python train.py --pixel_unshuffle=2 --blocks_per_level=1 --warmup_steps=510
Rows from block 4 of a small class-conditioned image diffusion model, named by matrix and row number. Rows with one number belong to one channel. Each number is 128 + 32 x the weight over its row's rms, rounded and kept within 0 to 255. All counts start at 0. Numbers have three digits each. After the name is the row's rms in percent of the matrix's.
Before each channel's rows are labels from the 100 images, of 14848 (inputs lightly noised), where the channel reaches its highest value: "patch colour" is the nearest of a few named colours to the mean colour under the peak. Only what is clearly more common there than usual is listed. The data: photos of arthropod specimens (BIOSCAN-5M).
# convs0: first 3x3 conv (model.mid.1.convs.0.weight, 192x192x3x3, each kernel summed), inputs 0-95
# convs1: second 3x3 conv (model.mid.1.convs.1.weight, 192x192x3x3, transposed, each kernel summed), outputs 0-95

patch colour: white
convs0.144 115:130104100093147126177096134143166123101117156150108171165141157093111129138174107105099100191171128125225190114158114187131103133087080144191110129150118126159160120114111187184172102133160078155094149215120097115173110116190132123126153074118189148180176119122141151074199162152083120098
convs1.144 108:148105147101182093152189128130100165140156156128150153093159119129134143165171128107118129120134197167093062135147164076133166095144142138150116132163098150080176063106106138115078126175140144098100134095172169206152066093138146155062130130119045141081157152155148150097075196088127136094

patch colour: pink
convs0.153 088:097139087085138079114111165117161062077118114111092140076093168089082127118170075103148145138186102141164159109113063165092122158100093123078138097108101086128105139102101098155156111140112084126166095163085084065094107125177111089133131098115113137165075109104101147128144115144077137077
convs1.153 084:150175125068102180092099170082173094122127165121088128137157163105101121171166097087128172139168164160176175098174105143113115097112156085150154070139171075086111151145169130181182102134139111198075155147133142088146151121173114134173127084151162152158115087132115161082143133175074131095

patch colour: white
convs0.141 078:087103112084130048163167139121184128098085112159165169172106181102125126117159092100095119168150162088159157098137079169118140141092100168134081119133077139206098095106094127204162114147157124085075161139139100098151090101162114120096170059109145101176146151118154143116161143106110137094
convs1.141 024:088111090099181167065127184122145115099123106060088103062176163098108140131126088102154155092115153186147142105152132106071141124155124087108153067135157094081141131133133088175130103119070131158108118148150163154118097092128119099156081172098095151140135105094060158067139148122087143118

patch colour: white
convs0.12 085:153144087110159124103162175087152104096119149121148185132163141086092152127162093077119139146153208096131129120160117173150131147067111151171106108091145120162161115123120147165172115143165078160113179185152066120163133091189112159124148068142143118174174093084147154057125127158103143111
convs1.12 030:143158128100159176076124142082146127136175180119108107106173121106102132161179121077106144119151185181141153142156100104088145118129157097120159097130211075065134136151176108149173095127134093195045158108137158148125125090171111120156115096145106142118110098130112190071108145159101125155

patch colour: grey
convs0.80 094:151075135105104081173134160126146127103099134173135206197159150092125121086154118090090120194123120080139151099173108157143131119139123168200106108139088163151163079118111201165108101136162100106090153138134119107194079111151126120096180062117145101134168172154170126108136158143086097086
convs1.80 036:135093125097172155087154136113134121123161184123115138079144135118108149174169124098094129112148179201123129123148112071102167099156178098130152074149163083044143102139161133137170116148094116172046137100180175160128086090187117117135116136127078143097122116131114199075061186148098130139

patch colour: pink
convs0.154 074:026147095105116103126117156122117119075079121108135091100138160107153109103148105085104159154114145103150128069131111177169099133037140131131080071098092132138060146089132121155148125146125112131123183180094111112141108162114130063188140102131178076141163077127128075098154097191071151143
convs1.154 099:148172171096099150077133129072101119155147169131159097167160157123119152171160122108135172134170160131144149130157113124155116116112186109161126090120159109095117148184184119168155131166146082171074188148121175168157153148158118163183135040184110146126136116119141146127129146141087078148

patch colour: brown; grey
convs0.2 100:173138115112150126112178150073144129119126165119123174141149151077103104144160106093133147167175219096137139126167107167161121109071149139171114108107137112144139100136134167153174133147145059152085185191145090134157151110194092150127128083159144136173184106105153142063127127141103119109
convs1.2 045:101122109129181074114171151157071139099104112053120108095118099104115117099122099129156112071101118104145100118082116084070144129136116087095120170118086132181173103112076087151066133139109126096215096133120125197143073136088163071093104177110103161116138140072105143128121167116146123135

patch colour: grey
convs0.86 103:121104102157100132156048091171085150189135175164108117148173142163172125182078174154204172121173107143098093149192190106159136125134122141184190148185152169102167138111134125056144113126113147105176126158124114096136194154124165148118128099137074112129143152120121102193101159079146078154
convs1.86 148:168150162128104169132103150065158144156161156145134126162156146093103159176150127094124146154165176164155154153202107123154133113121151130214118102147158108098147183175201164154155091104158078177098173137124142130163137113135136206150136067182126160136164112159137170093145115168100112148

patch colour: pink
convs0.176 069:112131091090120073151106137152140065069093111121114162121084189086111129115189103109094140144138126098114141103094064152124120150117088106104088108108073089155107109102097119157126127128105109095110101114101089035118115132167117087103151089110124084142087116104120159131140106124086132093
convs1.176 031:132137117085087168086082151111167070123123132127101127169097211128122148117133110134100178127144087116182214109148109151108103116092169107119151083127178100145102165121147117168170132084088129178097107146161092032108200142165088145170132111140195122168093097096097136143165045143103138096

patch colour: white
convs0.108 074:091118104098137054169171149119180126103088103155157177162123181099126119124166094103090107162133158076155155093122075164113125144099099160134087120127089124208104097111085111202162109149140130087085151148142093091150087106167141122103161068106154096178127130108136134109158125113101145100
convs1.108 013:112109081117141159074082152149144133112110107080088087072105201138135149101120106129141142105124140193161174153135134127068168136181116084069153094129171117091119164132120114188123125098069142137183072163140140112096142109099134098151099169109123144150126116103063139092144116143108118089

patch colour: white
convs0.15 093:133128095082164154134170169186169076065142160113085181121167165096085197109142081058158178114126143098139167111102112159123135170060103115141157126141145077113148082089111110155163102122116108146106123161167074050138161099154137147148111127107117140147094103096097191071121088197097161091
convs1.15 072:140197168135102111151099111090110136127058082150143123133130151166165088121081140174140144118127120110134136129164160126150118121125121149108097138123111166169131152127073138115090144121153125103196079115103089080129150191089144121136129129118175086124143150142121055155165074087142119086

patch colour: white
convs0.47 066:176139124129160150105164182161175109105140178119115193155152161073104205109144098077114144157146202116159178135123077132132135161078110146185147152139145099158171107120147137185173117126130099166090130155190100096170133088163113149129110097127144126154148109100112169068095130184130176108
convs1.47 023:135190124132148145084091144102151179132098088102111060052168141190162045131104133143150185098127112165122141159175161101140122169169116129106140134152140163113115158132063128116106137142133079134199064100099127149113130153094103104123102151105102092106111107126107068112125112136145143133

patch colour: white
convs0.151 098:160113128121120107151130148074119149114113134133155140180157127103133136104172132135097126204139158092166119129168118177154125104106121177228074129099102166170163113130114166177116144142175091138088186183092070116202104124168104145122155065139177122169197129129163127088156131148105099112
convs1.151 027:145076118095181115125154132139095121103173193119115129097154120082093157134144098073102113119111184203118122114144112072088157110149106069127148115123139107069152066115116123139091097134085125122116109118161172159138094084131165128091087143093057161098137144114100185079069177138103121145

patch colour: grey
convs0.118 124:123180115125115144131138163137146096097119056098116105053159047133112096109153109096177156149163104158155091110131156209132118164112125117129160090124120090080139167111112112156138086160166114128149106167058097115122178165148117133114140098134168139160128079131124110126167100129093144063
convs1.118 189:171199144079116170106087173099172127131128162146096128143224145112123108158165108095166185170144163155170169108171138194136086111133142087181166091204159091098105140168153130166154090157177101153108154159134150114146187138146126195161138086147170155166113090173134145108163125142091117071

patch colour: white
convs0.74 126:120106105098120099175105133148181118090109174163099219184152182103115101136152093101102130178135132105210206102209143181144123136086100159185138130174104155155140114086132193161166099128155093115121167174122101088158113113179154135092168068125177127164148153141145142091167148154075122103
convs1.74 102:153099157121181111133215122140101144128159157130152167089161114124133168181166132129132135119145199154100086133148171084105175093159185146152129139196128141091153068133143155139092148183120123113099138103192183217156069095141125148085120136125051133096165161176137146110078204091133137108

patch colour: brown; grey
convs0.38 098:166138099112147119112173150063149117107135168109125173132155133079097115160166106075143142147186221084151135123180103166150131119077146127181107106098131116142144108124122138152171111147136063150096172198140088120158130102188108148127124081153138128180181108090132158051143125142099115114
convs1.38 058:109111108148153073139137146195092127085072073077129134111124118111138110060099113169155101104091095066154129116086127139084111142128090116125117178148092153205141111102075110156076143124114153077230075158124099144151101157074152078090124178089142132149154152082103094158162132107146127107

patch colour: white
convs0.161 086:142111117093121110158129159096126130110108120146166152178141138109118154102171114125070109182138158086165120121131114181123130127106089179203074130107093148187139115125102155182122141138168097141071169176109066080182100114175106148119158064116171123180195138110156147080162132150094108118
convs1.161 044:135146133091141177070113151077168122130161177113103096102159135119111127177164118092131161122163184177142160131167114114108122128130173095123163073128179077059122148147183113153190115119130092205044159118136171139124128104186104132162115097149108141131110091122113172091121145172086127147

patch colour: pink
convs0.185 095:094160092084128102120113153137150071092123118105092158093083162099077116119176082098158144112159109141168162090095063161110113165098085114079146090117127073114096142095111105155158098139089094136169109152108079056091135132162129068153123108103112114157089109105098145142140109138085164098
convs1.185 063:166172133070088170107108155085164089129112170142099155150154174106109131167170106097123184148182162143180183094168095146107114091108166079162150070155164080105105143141161147177188113135148124187077148141132125069152158140182122140172136083150173146152118106135124163107153125172074125085

patch colour: grey
convs0.166 116:057179116150086172046194133136153080145149125081144198084129148158127133130149113177180133114137124173095163177120157150110129170124153136128155202105145121193150170133111103079169158135100165167161095134168077128048186119169081120109145177137151158140164108054147186142151102119169155133
convs1.166 185:153146159137154175138078128095155152142146166147135098138141150114109160187140125088119138146169162191141124146180102127162161119138117126178128088150141111087139152167182159173165103146174082162110190156097172137172123108149149147171144092178126176132146119171136174078126159181098102115

patch colour: white
convs0.172 077:155104118089113120158136162108130132110106123142155164176146137100128172106163124122075118198120161095167143107135116179126118129109103166227087131099097143192147112125113139202129118125164097143076159170123062082175101108167101148116151055127174121188198128121135137084156131152110122115
convs1.172 025:138128119095149184067109137089153128139164186110107098092151137130116132182158119093111149124146179203136147135162113098105142124151166094115163074127180090044124137152175116145170112120117098196031135112147175144118126096184109129153111107138087146112112102121107190083103144167098127147

patch colour: white
convs0.120 088:147081169101142091158124138153137138127079157163159135154154168116158170159151126080094160169122141104129101131146110139180118093093133179111089140184089158105131102123128151191108149129154105088063192140143130119154147127181093170095135044173101119116137137183146148129141170090109089098
convs1.120 090:118083112096162171098123155137154102116158195135097130116118165101113222129133092098135147130141170168121163127113127124101151121157161106137156053126148067082148112139159108174154138113094125184095150154165188134111139099160160141178093132108107168133112104124097185086099175184092107144