Weights of a small class-conditioned image diffusion model.
Model: 6.83M parameters, 64-pixel images, arch unet, norm groupnorm, activation silu, widths [48, 96, 192, 192].
Training: adamw at rate 0.0037, batches of 256.
Data: trained on photos of arthropod specimens (BIOSCAN-5M), 195000 training examples.
Rows from block 2, named by matrix and row number. Rows with one number belong to one channel. Each number is 500 + 50 x the weight over its row's rms, rounded and kept within 0 to 999. All counts start at 0. Numbers have three digits each. After the name is the row's rms in percent of the matrix's.
# convs0: first 3x3 conv (model.enc.2.0.convs.0.weight, 192x192x3x3), inputs 126-139, a 3x3 kernel for each
# convs1: second 3x3 conv (model.enc.2.0.convs.1.weight, 192x192x3x3, transposed), outputs 126-139, a 3x3 kernel for each
convs0.129 106:454516519456543550438514568489518481467494555451528492464470460516534464497534590483483478513468536502481500473488436510487432464483462511529524517496503465473475569426566472464549545467408490539506484507504448482499610386534466506500467452493521511443511507489469550498509495456507572516480548574555494507534486519506532581530434498577462526576539473557429499526491509496504535
convs1.129 109:530501485457479480486494515560514605619608534564508519490559482495492506545469464572477505506524452538520528512531417550472451495450493495501558494565491433494468260344513612523641420571562530506537427483500511566601521633494525561459501483543580419484497490516450455506520470474526535467542489490438570425493465457452512420524244434299328565330547530598503443527521509520536522
convs0.130 098:524514524608575550541562569534521498498493461471447460495500505508528542467501501519519540541507470540479510468480482476510501491475456584618570612648620506537548483423410428427464404361501546546498569549470484481520471458488519513565507543501447457491481487494478468476515526482552558537534560530397356322455432443524423395477505484483519526468533537557548499505568516489533471
convs1.130 088:431466433537537502545555557399451448439494491446474453484513444514512472493475460481473490516495531512511554515544606549554576514569540486488486487497499556513475584574549559585610496543529431462471406456504398443474498530548477496529457518496510494487428437433426413449472512526503548516448502517565523590541457506527465496541515448527486506486487507482460422403418427381401472
convs0.131 091:533534447586494506608552499489474481441410462483446419494518536520502485430460521516561553519535537567560515488498460511512503481503531540522476539524487494507524513546544561523484522506524538541467537536480564549498482513444491507486524547552426471506478469534523497532466480492505535511528550528398450434446500459378329413488536490459408423448417395604588557542482572482506549
convs1.131 101:490415470500504529513542616534521510557562519530557556449416490495455452477466355452573561519562566550592548551523601537589594547497410514438499610493462444479445552521491480529558553555475414452487494492500434415368533446431530468414539495392474426481550480542545473484524454485497489441435515489568598574427460672593501487530548539529577536586547575503492532475449477359373432
convs0.132 122:437475479482477456506480478500453483500417457501463469533490501552476465542461456481512497472469477470477451511489496483489499475474494499473449583441450507490463437453494499506525539546481484464459515439443467465459455432403474431415474373320489501497508534524485449467517508526515533506498512493504491471502562493490481481508524542491498506523534485397381380411340360375329310
convs1.132 095:429488548454506502484483529452471443457446392426468472469525568408405468485539425521557591506545599519503500404397504471459509464465456526525526606475516599559536497534482430505428480465425429474521498516562472424452444427459461417488473480401508478445566513473581532479451431500454472504416450460517548427511450500451480470498515464458495436482467481451395565467450465457451468
convs0.133 104:478417489480493463566450441542499547473474510518479445492581568517518560472517386542516559476478545484523424448483515501454458471452468502420452538530396519557459584544475466457505495523440545489489472515485470498429421547449480543550442469467494451638494495550465471534519551513554534515486474493480473475444455556454470403540481526540493529519486484369493470514541521567554543
convs1.133 113:465411446492408491431473414552515469521502479533472516426479531567469530483521413476468543476433444446446432416481457417415462511476433522493495506543416448458468440532472430449451503395340473376456434493494463552555474431491400543491448474413562536524488506478418559481407469528450445501402436413543526471570546420580398438463461496447413483518501516424435477412454452379466507
convs0.134 098:467487460540591535497538550467462457482452463498473509499523497523564545492537487549508476524507521495491516507516486517537509493540455483565496503589582493470451486417508508502533539504570544587515548535551510504499479439430481513459426515497501557534556569535503521503506521489514528502496515479448572558516527569566547537519577568563625583521605603503499430447476402459523418
convs1.134 091:443466540421501511446457500436494517432454521442434461502545532465487490492468482447496546450471508393436465520501453511502461527547526522472382494507461458492489485535471441409392518471373519501527490493524445471397483496468467420485461496535474489491503463483432461455475454448479528430476538514499557511617455531475413550434450437393383401455397437490487493503507540490501561
convs0.135 099:475519545449508545513524564567584580573572581555578590504528546484533490527548489541530524508518498530529512419384448356422478390443511599614532560584524481580495483483516452450519551534621507555504508562535470524518600534563484522577517528533472502560448494515480589492514557527492560549492533551596552490592574484684482532555516464499430494480507547569554618542534548527533513
convs1.135 102:488486516458482500535571537509537543466505566467483534563540531560578559556598566495447462461571517572548469597581548564559512540611554589596597539541569506556545433508508480508511487447419584490486501511460548595542474498533550471486440436515552456397544436474509407476402408484393406469463451515461499448470479456508419475498583571528607594482490510507524531523470554503548594
convs0.136 097:521561562560626599525606612484544468526511533435491606553575545535484474535483487552508508540570554526595659546469445555492505468470502525510575500482499510511521393473560471527540503544565476509610474495556494492519472475523542517464584452379435471486509486491517434430447475465448474492472489525544491463498455481596498573493524484515522487494481465369546622443500515531506381
convs1.136 132:479451454467471454422513549538489470533509444555469484477494514487509562416620531459461500456406448484473440540435479469509503518520516545506477465452468494449456503555529508466499521513477468501484483523424520548522615450442569497456503484457429426503461490516537507515408386414432449462412421439509543525531529643504624557562547537528508580500570572361440472388389368456364470
convs0.137 113:494542498507611503477548457515538537497484470466491494522476505485510534574546601504527493503527528536544494496481434530476456538492446522549525505499508517471476575547412394564421420527490615540522545539551505551537465497467508527525519466480533535467498490531519504413505537543493560507483530493465465564494504428512435503571453527429453564474461515512477458501547585503580446
convs1.137 127:559510508548463524544485475513560544516556489569546539456508485458533534452514536438477575550547489511492570483532338526520530431473594463493482506395465452476526473593294641479558447533432414515555439497505489544601522547407475581563469551594486517445444522483461475533458441514479510493517455467346391521441426466513527489514467421464605511410475314517472451491454500508584500
convs0.138 093:509443497475435529490474517435444412458450489468479477498525528501507524503511461505452459499420488543446505525556485476562504510566559518522503509493511496510527490481581543525594520520557491453491448412493498510524463481439481531525520532506455541565527508551525505483484539550522545523502497506507482477435280302450369354448616588474529621503526593465552536526559510581650580
convs1.138 103:446525526493549534465501569496475477468531562534528542572494471529521476448507604495529459583570570598594566515441571508568495480594558475401479497424449541426438490491539489548412499473539437434505500445523478444425510392437502486471431520582488458412445440448470489479464488509496493516464519579501562541544539474505492365424526524468508557457481499440474560481477528452532568
convs0.139 100:548576543546557564477544499541507529521455519469458475585598558559581574513525517599598589581542503516553475542513519480467515478502539486555498543555521558584579529476433571537555569590568559611515542564526555541490520549447565528443474494406497513539495485511523488521538526563544527518548519516540509483471485489498522561577592544585577578557591567491531474493518440510504452
convs1.139 098:446453478464506527466446476386384416395400427411477535493542519493520513457478486303402460356462500304396386478477481487455498471422497508544460496522448524516475492523502477480507431549535513509525496513478490506466496533546481482505518477603455411463453455478508585554486509492483503520429500507593522543596515519514540563576571515480511524472512488496477491508486455499505523