A small class-conditioned image diffusion model, trained from scratch: arch unet, trained on photos of arthropod specimens (BIOSCAN-5M).
Rows from block 4, named by matrix and row number. Each number is 128 + 32 x the weight over the matrix's rms, rounded and kept within 0 to 255. All counts start at 0. Numbers have three digits each.
# emb: conditioning projection (model.mid.1.emb.weight, 384x192), inputs 48-95
emb.55:075095065124112128155115115164110123114134105255098089138090078080080105080079108085147147103152092121120050118111115090125128057170163121057114
emb.56:072051115097116073010050066063119044105053073119076117080081047087138135065077052085066047097155043058078106084045143084065073072145153109158124
emb.57:106103109119103128232136130255160111115111109192067084103098101123109108105091134097138122092164127133161097139099136103146106111156124105136111
emb.58:156134158125108109120147123109137088126135134098171129107143129168140133129132128130146115158117148152158118121132129148124141129126126150128121
emb.59:134160139166140157130163166112135140146152144103148151139137172134117135161115139162126146158117166136132176134149109127121147145097128146099110
emb.60:099111087113143111247123136209122138098128138000080132134096089101107074131136112099091100107099126136076116093079138099109116120118083102099156
emb.61:099092126107147105145111134113047086062102115201086175146092073073068060101131128103094107150000080108082113100077060129093118057038098130084144
emb.62:086102122103152127115122089118083087120142098128104081120093093092120138120130099121138132102121105100128120117115109138132131062117145108141119
emb.63:011108115090060082255066092255078039071123115178005085092060042080022028082022084073133111082053062078096079115005100062119085009119116079049079
emb.64:144115156129142124102111147115131156093150140087139172152145124152110125150133136117106117147122143159127112109137151161136120169132147142132115
emb.65:000071083066066053239082046205034000143094060212000094071022000050123027071031106040045084077080058057031047069032091060108066000164172052077127
emb.66:037050124078094067203079081149116100028099080218082115074037065110043074067064056000094074053120068109019048111040102077121074078164136097042080
emb.67:069104159116147125190103138168096104090086118120081128147122109085121122097157116124101125156076112120103136101072079126116111083088109116101154
emb.68:151132121128078124142130170132137119112132108134162132098097162143151132110127113112125135141138130129125106132173119143139106134134148137147130
emb.69:129101097138098107126134135104150128111125106130130136120074124123132126109125131123085091122146097140117104128131162117098120135133127124127112
emb.70:140150145111152104140098137133118102122154134123116114128097147106119138130118119103130150131137153114122136124135133129157116125158149118121122
emb.71:045039075079048052002074055129143060070096049151030053044000023089031064057056051070051067081204017056005057151057210037102073102219087033127056
emb.72:099108124134136121131115114155131160087134104125165120123099138133076123121115110125106134100132116112127134137131116136145110121142137086107136
emb.73:177153182153157141125133143115103135107145162109163145133142164127175125191141154120137168148104146154158160107162101156149138153120100152118121
emb.74:104102106119167086155118106161128112096100134130104114103127096156133085103129102088102116123127118113096114113120156103092096133130129120103098
emb.75:131124131129091128151113142132139136117132137193117118141122086129122104117131154106104111127118127141141115106096116135150123125150142139120132
emb.76:129122139122090123168160111136137145128110149088127124114113127149137134121135140121100147150131134131141101141149136132130117143131154135133134
emb.77:149126134144191156116161175071121114114144138093115132120149137146127115140148164147140148134125102128125159140142119119155134147132137135104137
emb.78:067078110091084074052095048123123067149073062069073085070084065092170117060087067121064071047210045051079080155062144112088099096217171025187122
emb.79:108129097104090120232138112195113113131159127254118134152100121088148157112082130105143124127167131130107095128128129118140162083138118096089126
emb.80:153129122153132106114117129097114156126147149147134163121083146123112107141135111128145131138090157150123112143135130150116141156122156169131126
emb.81:114137113124130108117136098135123106139115114135105110108115117143123139103107130129094098129166100112134125159106125104141144121143133116117105
emb.82:156127129146134097166113126128131120147139148099128134137106145150139136131147126137117095127143108157153134116141126133133104170105163131126142
emb.83:154135160154138152117138140123117160079146148075148141107168157139157119151164121143122159157099160163150145132134104136151116119127152201132116
emb.84:115139118111079123150099104189148138108119120074119127105140119141140116133142111146103110115166136118119114124116161134129092136118147150155121
emb.85:054044126068103078157079083215085057042084051205030111065066016093074080073061075080064090077112043071055084118074108080085076010164138071081119
emb.86:062020114064074040000038073083103073092061070120081087031024054132094085032051091096044041069180048047046087098064131076112091106211142053159042
emb.87:101142128139123105146144089152134122143129155116111137118111122166096115127159132131138139121177126130149122118115167124111121154149171120133117
emb.88:095107061128121120092115135111155106215145080132114150135105095132144157095084101084094113109168103124112074144144159120136156148167124140154148
emb.89:099106151105163086163101115152054095133106071149081127108130117099113089110144072101095110104123092117104090087107075145054084073113117108111159
emb.90:154158135137134120149140139098148132126130133152157136121138112158109104139139152129156161131127171149130158106163124154159144138109130112106146
emb.91:056011167107117056000062018075174066051090015000046098045023039018082154070085025044028051062222058032040099114040192026092064022226146038109076
emb.92:197160152129156155134130134099132149116166164104170155140143182124142139152168148149130149140063169176133143119161125135145128120108139172132141
emb.93:092113135093096087098121090141142152143121102078090094095093130106147132124141110098120125083122069105149106134112141111158124122146109119134131
emb.94:178143143158148131147140131109101120123171167104136151148125165135165099110147149129131144154119179181151118121150118142142131155137125143126134
emb.95:131150124085141146186155146151122127128121155118150133129131187106128152110156131129114126124104168176117142136143114169136137142102140142086125
emb.96:086109095129120109227128102225119094101151149205122110111104092152081116109156116095125129152076135103094096117086135125132094138105111114074092
emb.97:052098091086068074084083050129181080156062056000079064048084087087170149088085065120078096095223063071110089146065204094139089096196155066249118
emb.98:106078085096065092017102081131151104143085066145054069093089108092134133082047066139078094092221057066097062131062149102129069116236147084166103
emb.99:065118112094103085158124111174115118034113124122094107125079110156076094123071076073074114130124108131102112130151159100125131136150102109112073
emb.100:072077095121113093255079096255136098077118096099068113107058055124099072065123101077081053096095098084040092076048142120110082072155144123097093
emb.101:114153081133110143216094117193144121103149123127118113139103114137139120150102123119147136110129118149120128137125131134134147148120145151087156
emb.102:072105124082127114179114127142070110077121148255101151154071091106068068080102103065122123112032067127099144125060052136096118100070122119058095
emb.103:047050121112076118018067084114145074131063057039048062071087058060132152086048077106068062096230044062064069174042146080117084045214171050175108
emb.104:043060126091056054018023051159115085100044060049052079040081043082127133048057042069029039026217025047045096126054193113116054051251146040194091
emb.105:126134132108130166161128147134099155098134151238145171154068137113102066141161152133149123138062163150119124115117118140131135095073144163054154
emb.106:153165118161130136203137142175128132117141131157119129125103144110101111112160133153155153164077164152119125118156109151158145118099132172103137
emb.107:096095108109150130255154131195112136070147119139139146115080135119080091146125133116128112145068152152095108113096152132117129111107114142086107
emb.108:127142147128153100154104135134118135136157148103136156108127155121149117120146119101146118167131107102087140140127139153137105146120156135116109