{
  "model": "class-conditioned image diffusion model",
  "dataset": "photos of arthropod specimens (BIOSCAN-5M)",
  "train_examples": 195000,
  "image_size": 64,
  "horizontal_flip": true,
  "conditioning": "class",
  "arch": "unet",
  "objective": "epsilon",
  "cond_dim": 192,
  "targets": ["family"],
  "num_classes": 218,
  "cond_dropout": 0.2,
  "norm": "groupnorm",
  "activation": "silu",
  "weight_standardization": false,
  "pixel_unshuffle": 2,
  "widths": [48, 96, 192, 192],
  "blocks_per_level": 1,
  "scale_shift_norm": true,
  "dropout": 0.1,
  "attention": false,
  "upsampling": "pixel_shuffle",
  "init": "kaiming_normal",
  "residual_init": "zero_last",
  "optimizer": "adamw",
  "lr": 0.0037,
  "beta1": 0.85,
  "beta2": 0.999,
  "eps": 1e-08,
  "steps": 17300,
  "batch_size": 256,
  "epochs": 22.7,
  "lr_schedule": "linear",
  "final_lr_fraction": 0,
  "warmup_steps": 510,
  "weight_decay": 0.05
}
Rows from block 4, named by matrix and row number. Each number is 128 + 32 x the weight over its row's rms, rounded and kept within 0 to 255. All counts start at 0. After the name is the row's rms in percent of the matrix's.
# emb: conditioning projection (model.mid.1.emb.weight, 384x192), inputs 48-95
emb.148 056 [143 180 162 118 149 156 201 183 119 178 110  78 120 191 181 154 139 118 163 174 170 149 129 139 131 143 138 173 118 135 115 113 138 147 144 177 120 176 107 139 132 139 141  78 186 187 122 156]
emb.149 070 [167 136 143 160 131 166  97 131 134 135 135 137 151 178 191 230 132 185  96 146 184 149 101 139 156 120 144 112 141 153 165 150 144 169 137 117  65 158 139 139 142 151 154 132 113 156 129 154]
emb.150 202 [ 87  95 138 128 113 112 169 102  89 186 108  79 112 103  99 110  91 100  97 103  93  96 105 108  95 101  96  99  92 116 105 137  83  78  77  98 123  75 119 124 111  85  77 138 123  89 103 141]
emb.151 065 [ 84 117 132 104 108 114  91 130 119 113 152 106  87 116  63  72  97 194 117 125 102 121 143 103 126 134 133  82 139 113  94 159 112 148 135  93  89  83 165 113  89 129  87 159 113 126 110 151]
emb.152 173 [128 138 134 126 126 109   0 126 114   0 154 135 184 110 113  52 123 104 129 137 115 137 155 136 125 135 139 153 118 128 120 179 103 114 112 111 141 149 172 120 139 131 153 143 147 109 162 132]
emb.153 089 [146 149 136 168 111 155 255 133 133 255 131 143 132 155 135 132 134 176 131 108 157 148 101 129 134 139 117 141 146 127 141 113 154 126 150 134 119 163 120 159 156 136 162 123 139 140  79 163]
emb.154 094 [118 133 100  85  53 136 185 138  89 173 148 103 123 122 123 127  61  64 116  76 121 159 106 126 118  96 140  96 153 111 104 166 112 111 111  60 168  83 157  81 137  93 100 172 104 131 112  81]
emb.155 076 [149 140 150 132 126 180 224 159 169 145  75 100 113 106 146 207 172 106 165 120 169 119 113 101 154 110 156 167 168 161 181 132 162 149 144  95  78 183  89  85 170 192 105 106 109 146  93 153]
emb.156 083 [153 112 124 155 125 133 255 142 157 255 102 163  89 120 150 201 208 145 112 150 185  96 124 109 134 126 153 128 143 133 154 123 146 154 155  92 152 146 115 133 140 166  92 103 147 135 115 102]
emb.157 072 [141 148  96 159  79 134 216 146 108 199 129 182 117 157 128 168 120 112 135  97 125 185 132 108 128 118 111 161  79 153 153 168 157 161 155 127  93 168 148 138 155 115 203 138  92 120 132 129]
emb.158 067 [115 147 143 144 104 181 232 136 117 180  86 149  81 138 155 157 189 148 157 166 161 148 153 163 151 163 117 130 178 194 142  90 122 152 150 122 122 191 129 167 149  75 193 105 138 135 105 120]
emb.159 150 [ 82  95 132 101  92 111 172 103 128 147  71  77 127 109  99 150  97 114 125 118  93 103 134 132  87 103 107  91 105 101 101 159 108  96 101 102 113  94 115 125  98 114  77 172 153 115  94 121]
emb.160 067 [198 133  99 168 125 125 231 148 122 199 131 113 118 129 165  65 176 146 113 138 138 129 154 100 130 151 143 109 173 162 101 111 166 155 117  96  89  87  86 155 143 189 157 158 162 183 128 165]
emb.161 063 [143 143  97 139 132 113  65  98 112  48 158 133 117 152 183 129 121  89 150 127 142 187  74  89 142 121 169 133 127  96 171 140 160 165 137 152 147  82 185 111 161 157 154  77 102 152 112 120]
emb.162 055 [140 145 115 177 138  77 171 161 105 100 102 170 107 135 131  80 162 126 117 170 108 125 197 122  91 115 162  69 114 146 154 113 194 144 132 130 183 125 125 162 124 112 161 113 148 155 169 155]
emb.163 068 [153 100 124  93 155 161  52  74  87  96 179 140 129 153  92  89 131 109 102  97 116 183 148 131 130 125  94 114  64  71 141 156  95 107 143 104 104 112 122 149 102 113 185 165 107 145 148 134]
emb.164 073 [160 139 148 122 133 135 216 151 164 174 138 122 144 133 185 151 169 162 150 119  83 150 112 151 157 160 140 113 142 147 146  99 160 154 144 163 175 135  94 144 143 151 124 100 129 209  78 125]
emb.165 146 [ 89  87 123  91 138  97  98  86 128  58  92 103 100  87  90 139 102 122 122 105 106 100  88 117  94 111  97  82 107 112  99 150 106 108 110  67 123  90 124 107 129  81  74 151 135  90 100  91]
emb.166 141 [121  87  94  86 121  98 149  78 111 162 161 114  97 108 101 191 124 107 105  88 126 147  84 119  98  96  95 108  79 110 126 144  87 106 125 146 112 107 149 114 126  96 140 155  97 107 101 103]
emb.167 063 [194 154 155 164 158 142 162 152 139  88 127 122 152 126 145 109 153 189 175 172 161 139 168 152 146 163 125 119 109 127 158 136 177 127 178 117 140 192 123 137 146 116 146 129 150 189 144 130]
emb.168 066 [107 124 163 119  97 124  75 110 123 137 102 129  76 105  82 143 134 152 136 111 109 139  98 104 135 129 115  92 100 122 167 120  83 148  87 112 111  70 127 117  73 129 144 118 115 118  93 122]
emb.169 066 [141 160 135  98 131 159 103 139 102 102 164 133  99 140 141 136 175 162 164 130 203 136 122  94 137 203 161 145 113 159 155 109 180 147 159 162 101 109 151 190 127 105 167  76 118 144  55 112]
emb.170 059 [ 92 143 122 129 131 137  58 196 105  74 149 179  66 149 122  70 131 126 121 130 147 183 121 140  83 133 116 153 138 105 169  83 135 171 162 150 161 177 151 158 116 131 160 113 106 132 136 119]
emb.171 166 [105  91 109 104 125 104  57 100  90 101 108  93  75 101  75 116  81 110 109 106 103 116 111 121  97  78  76 113  85  91 105 161  79  88 100 100 134  90 150  86 107  69 124 163  97  81 117 108]
emb.172 075 [152 166  81 163 157 102 123 133 178 102 135 159 109 124 170 108 146 137 112 151 208 149 153 138 166 163 135 109 140 144 153 127 157 184 117 208 100 152 102 174  89  88 162  67 144 174 111 144]
emb.173 212 [114  97 118 107 103  95  77  93  90 105 140 104  94 105  94 126 114  98  97 100 100 105 120 135  93  82  85 116  76  93 105 194  77  99  85 102 132  94 166 109 113 111  97 181 130  87 141 102]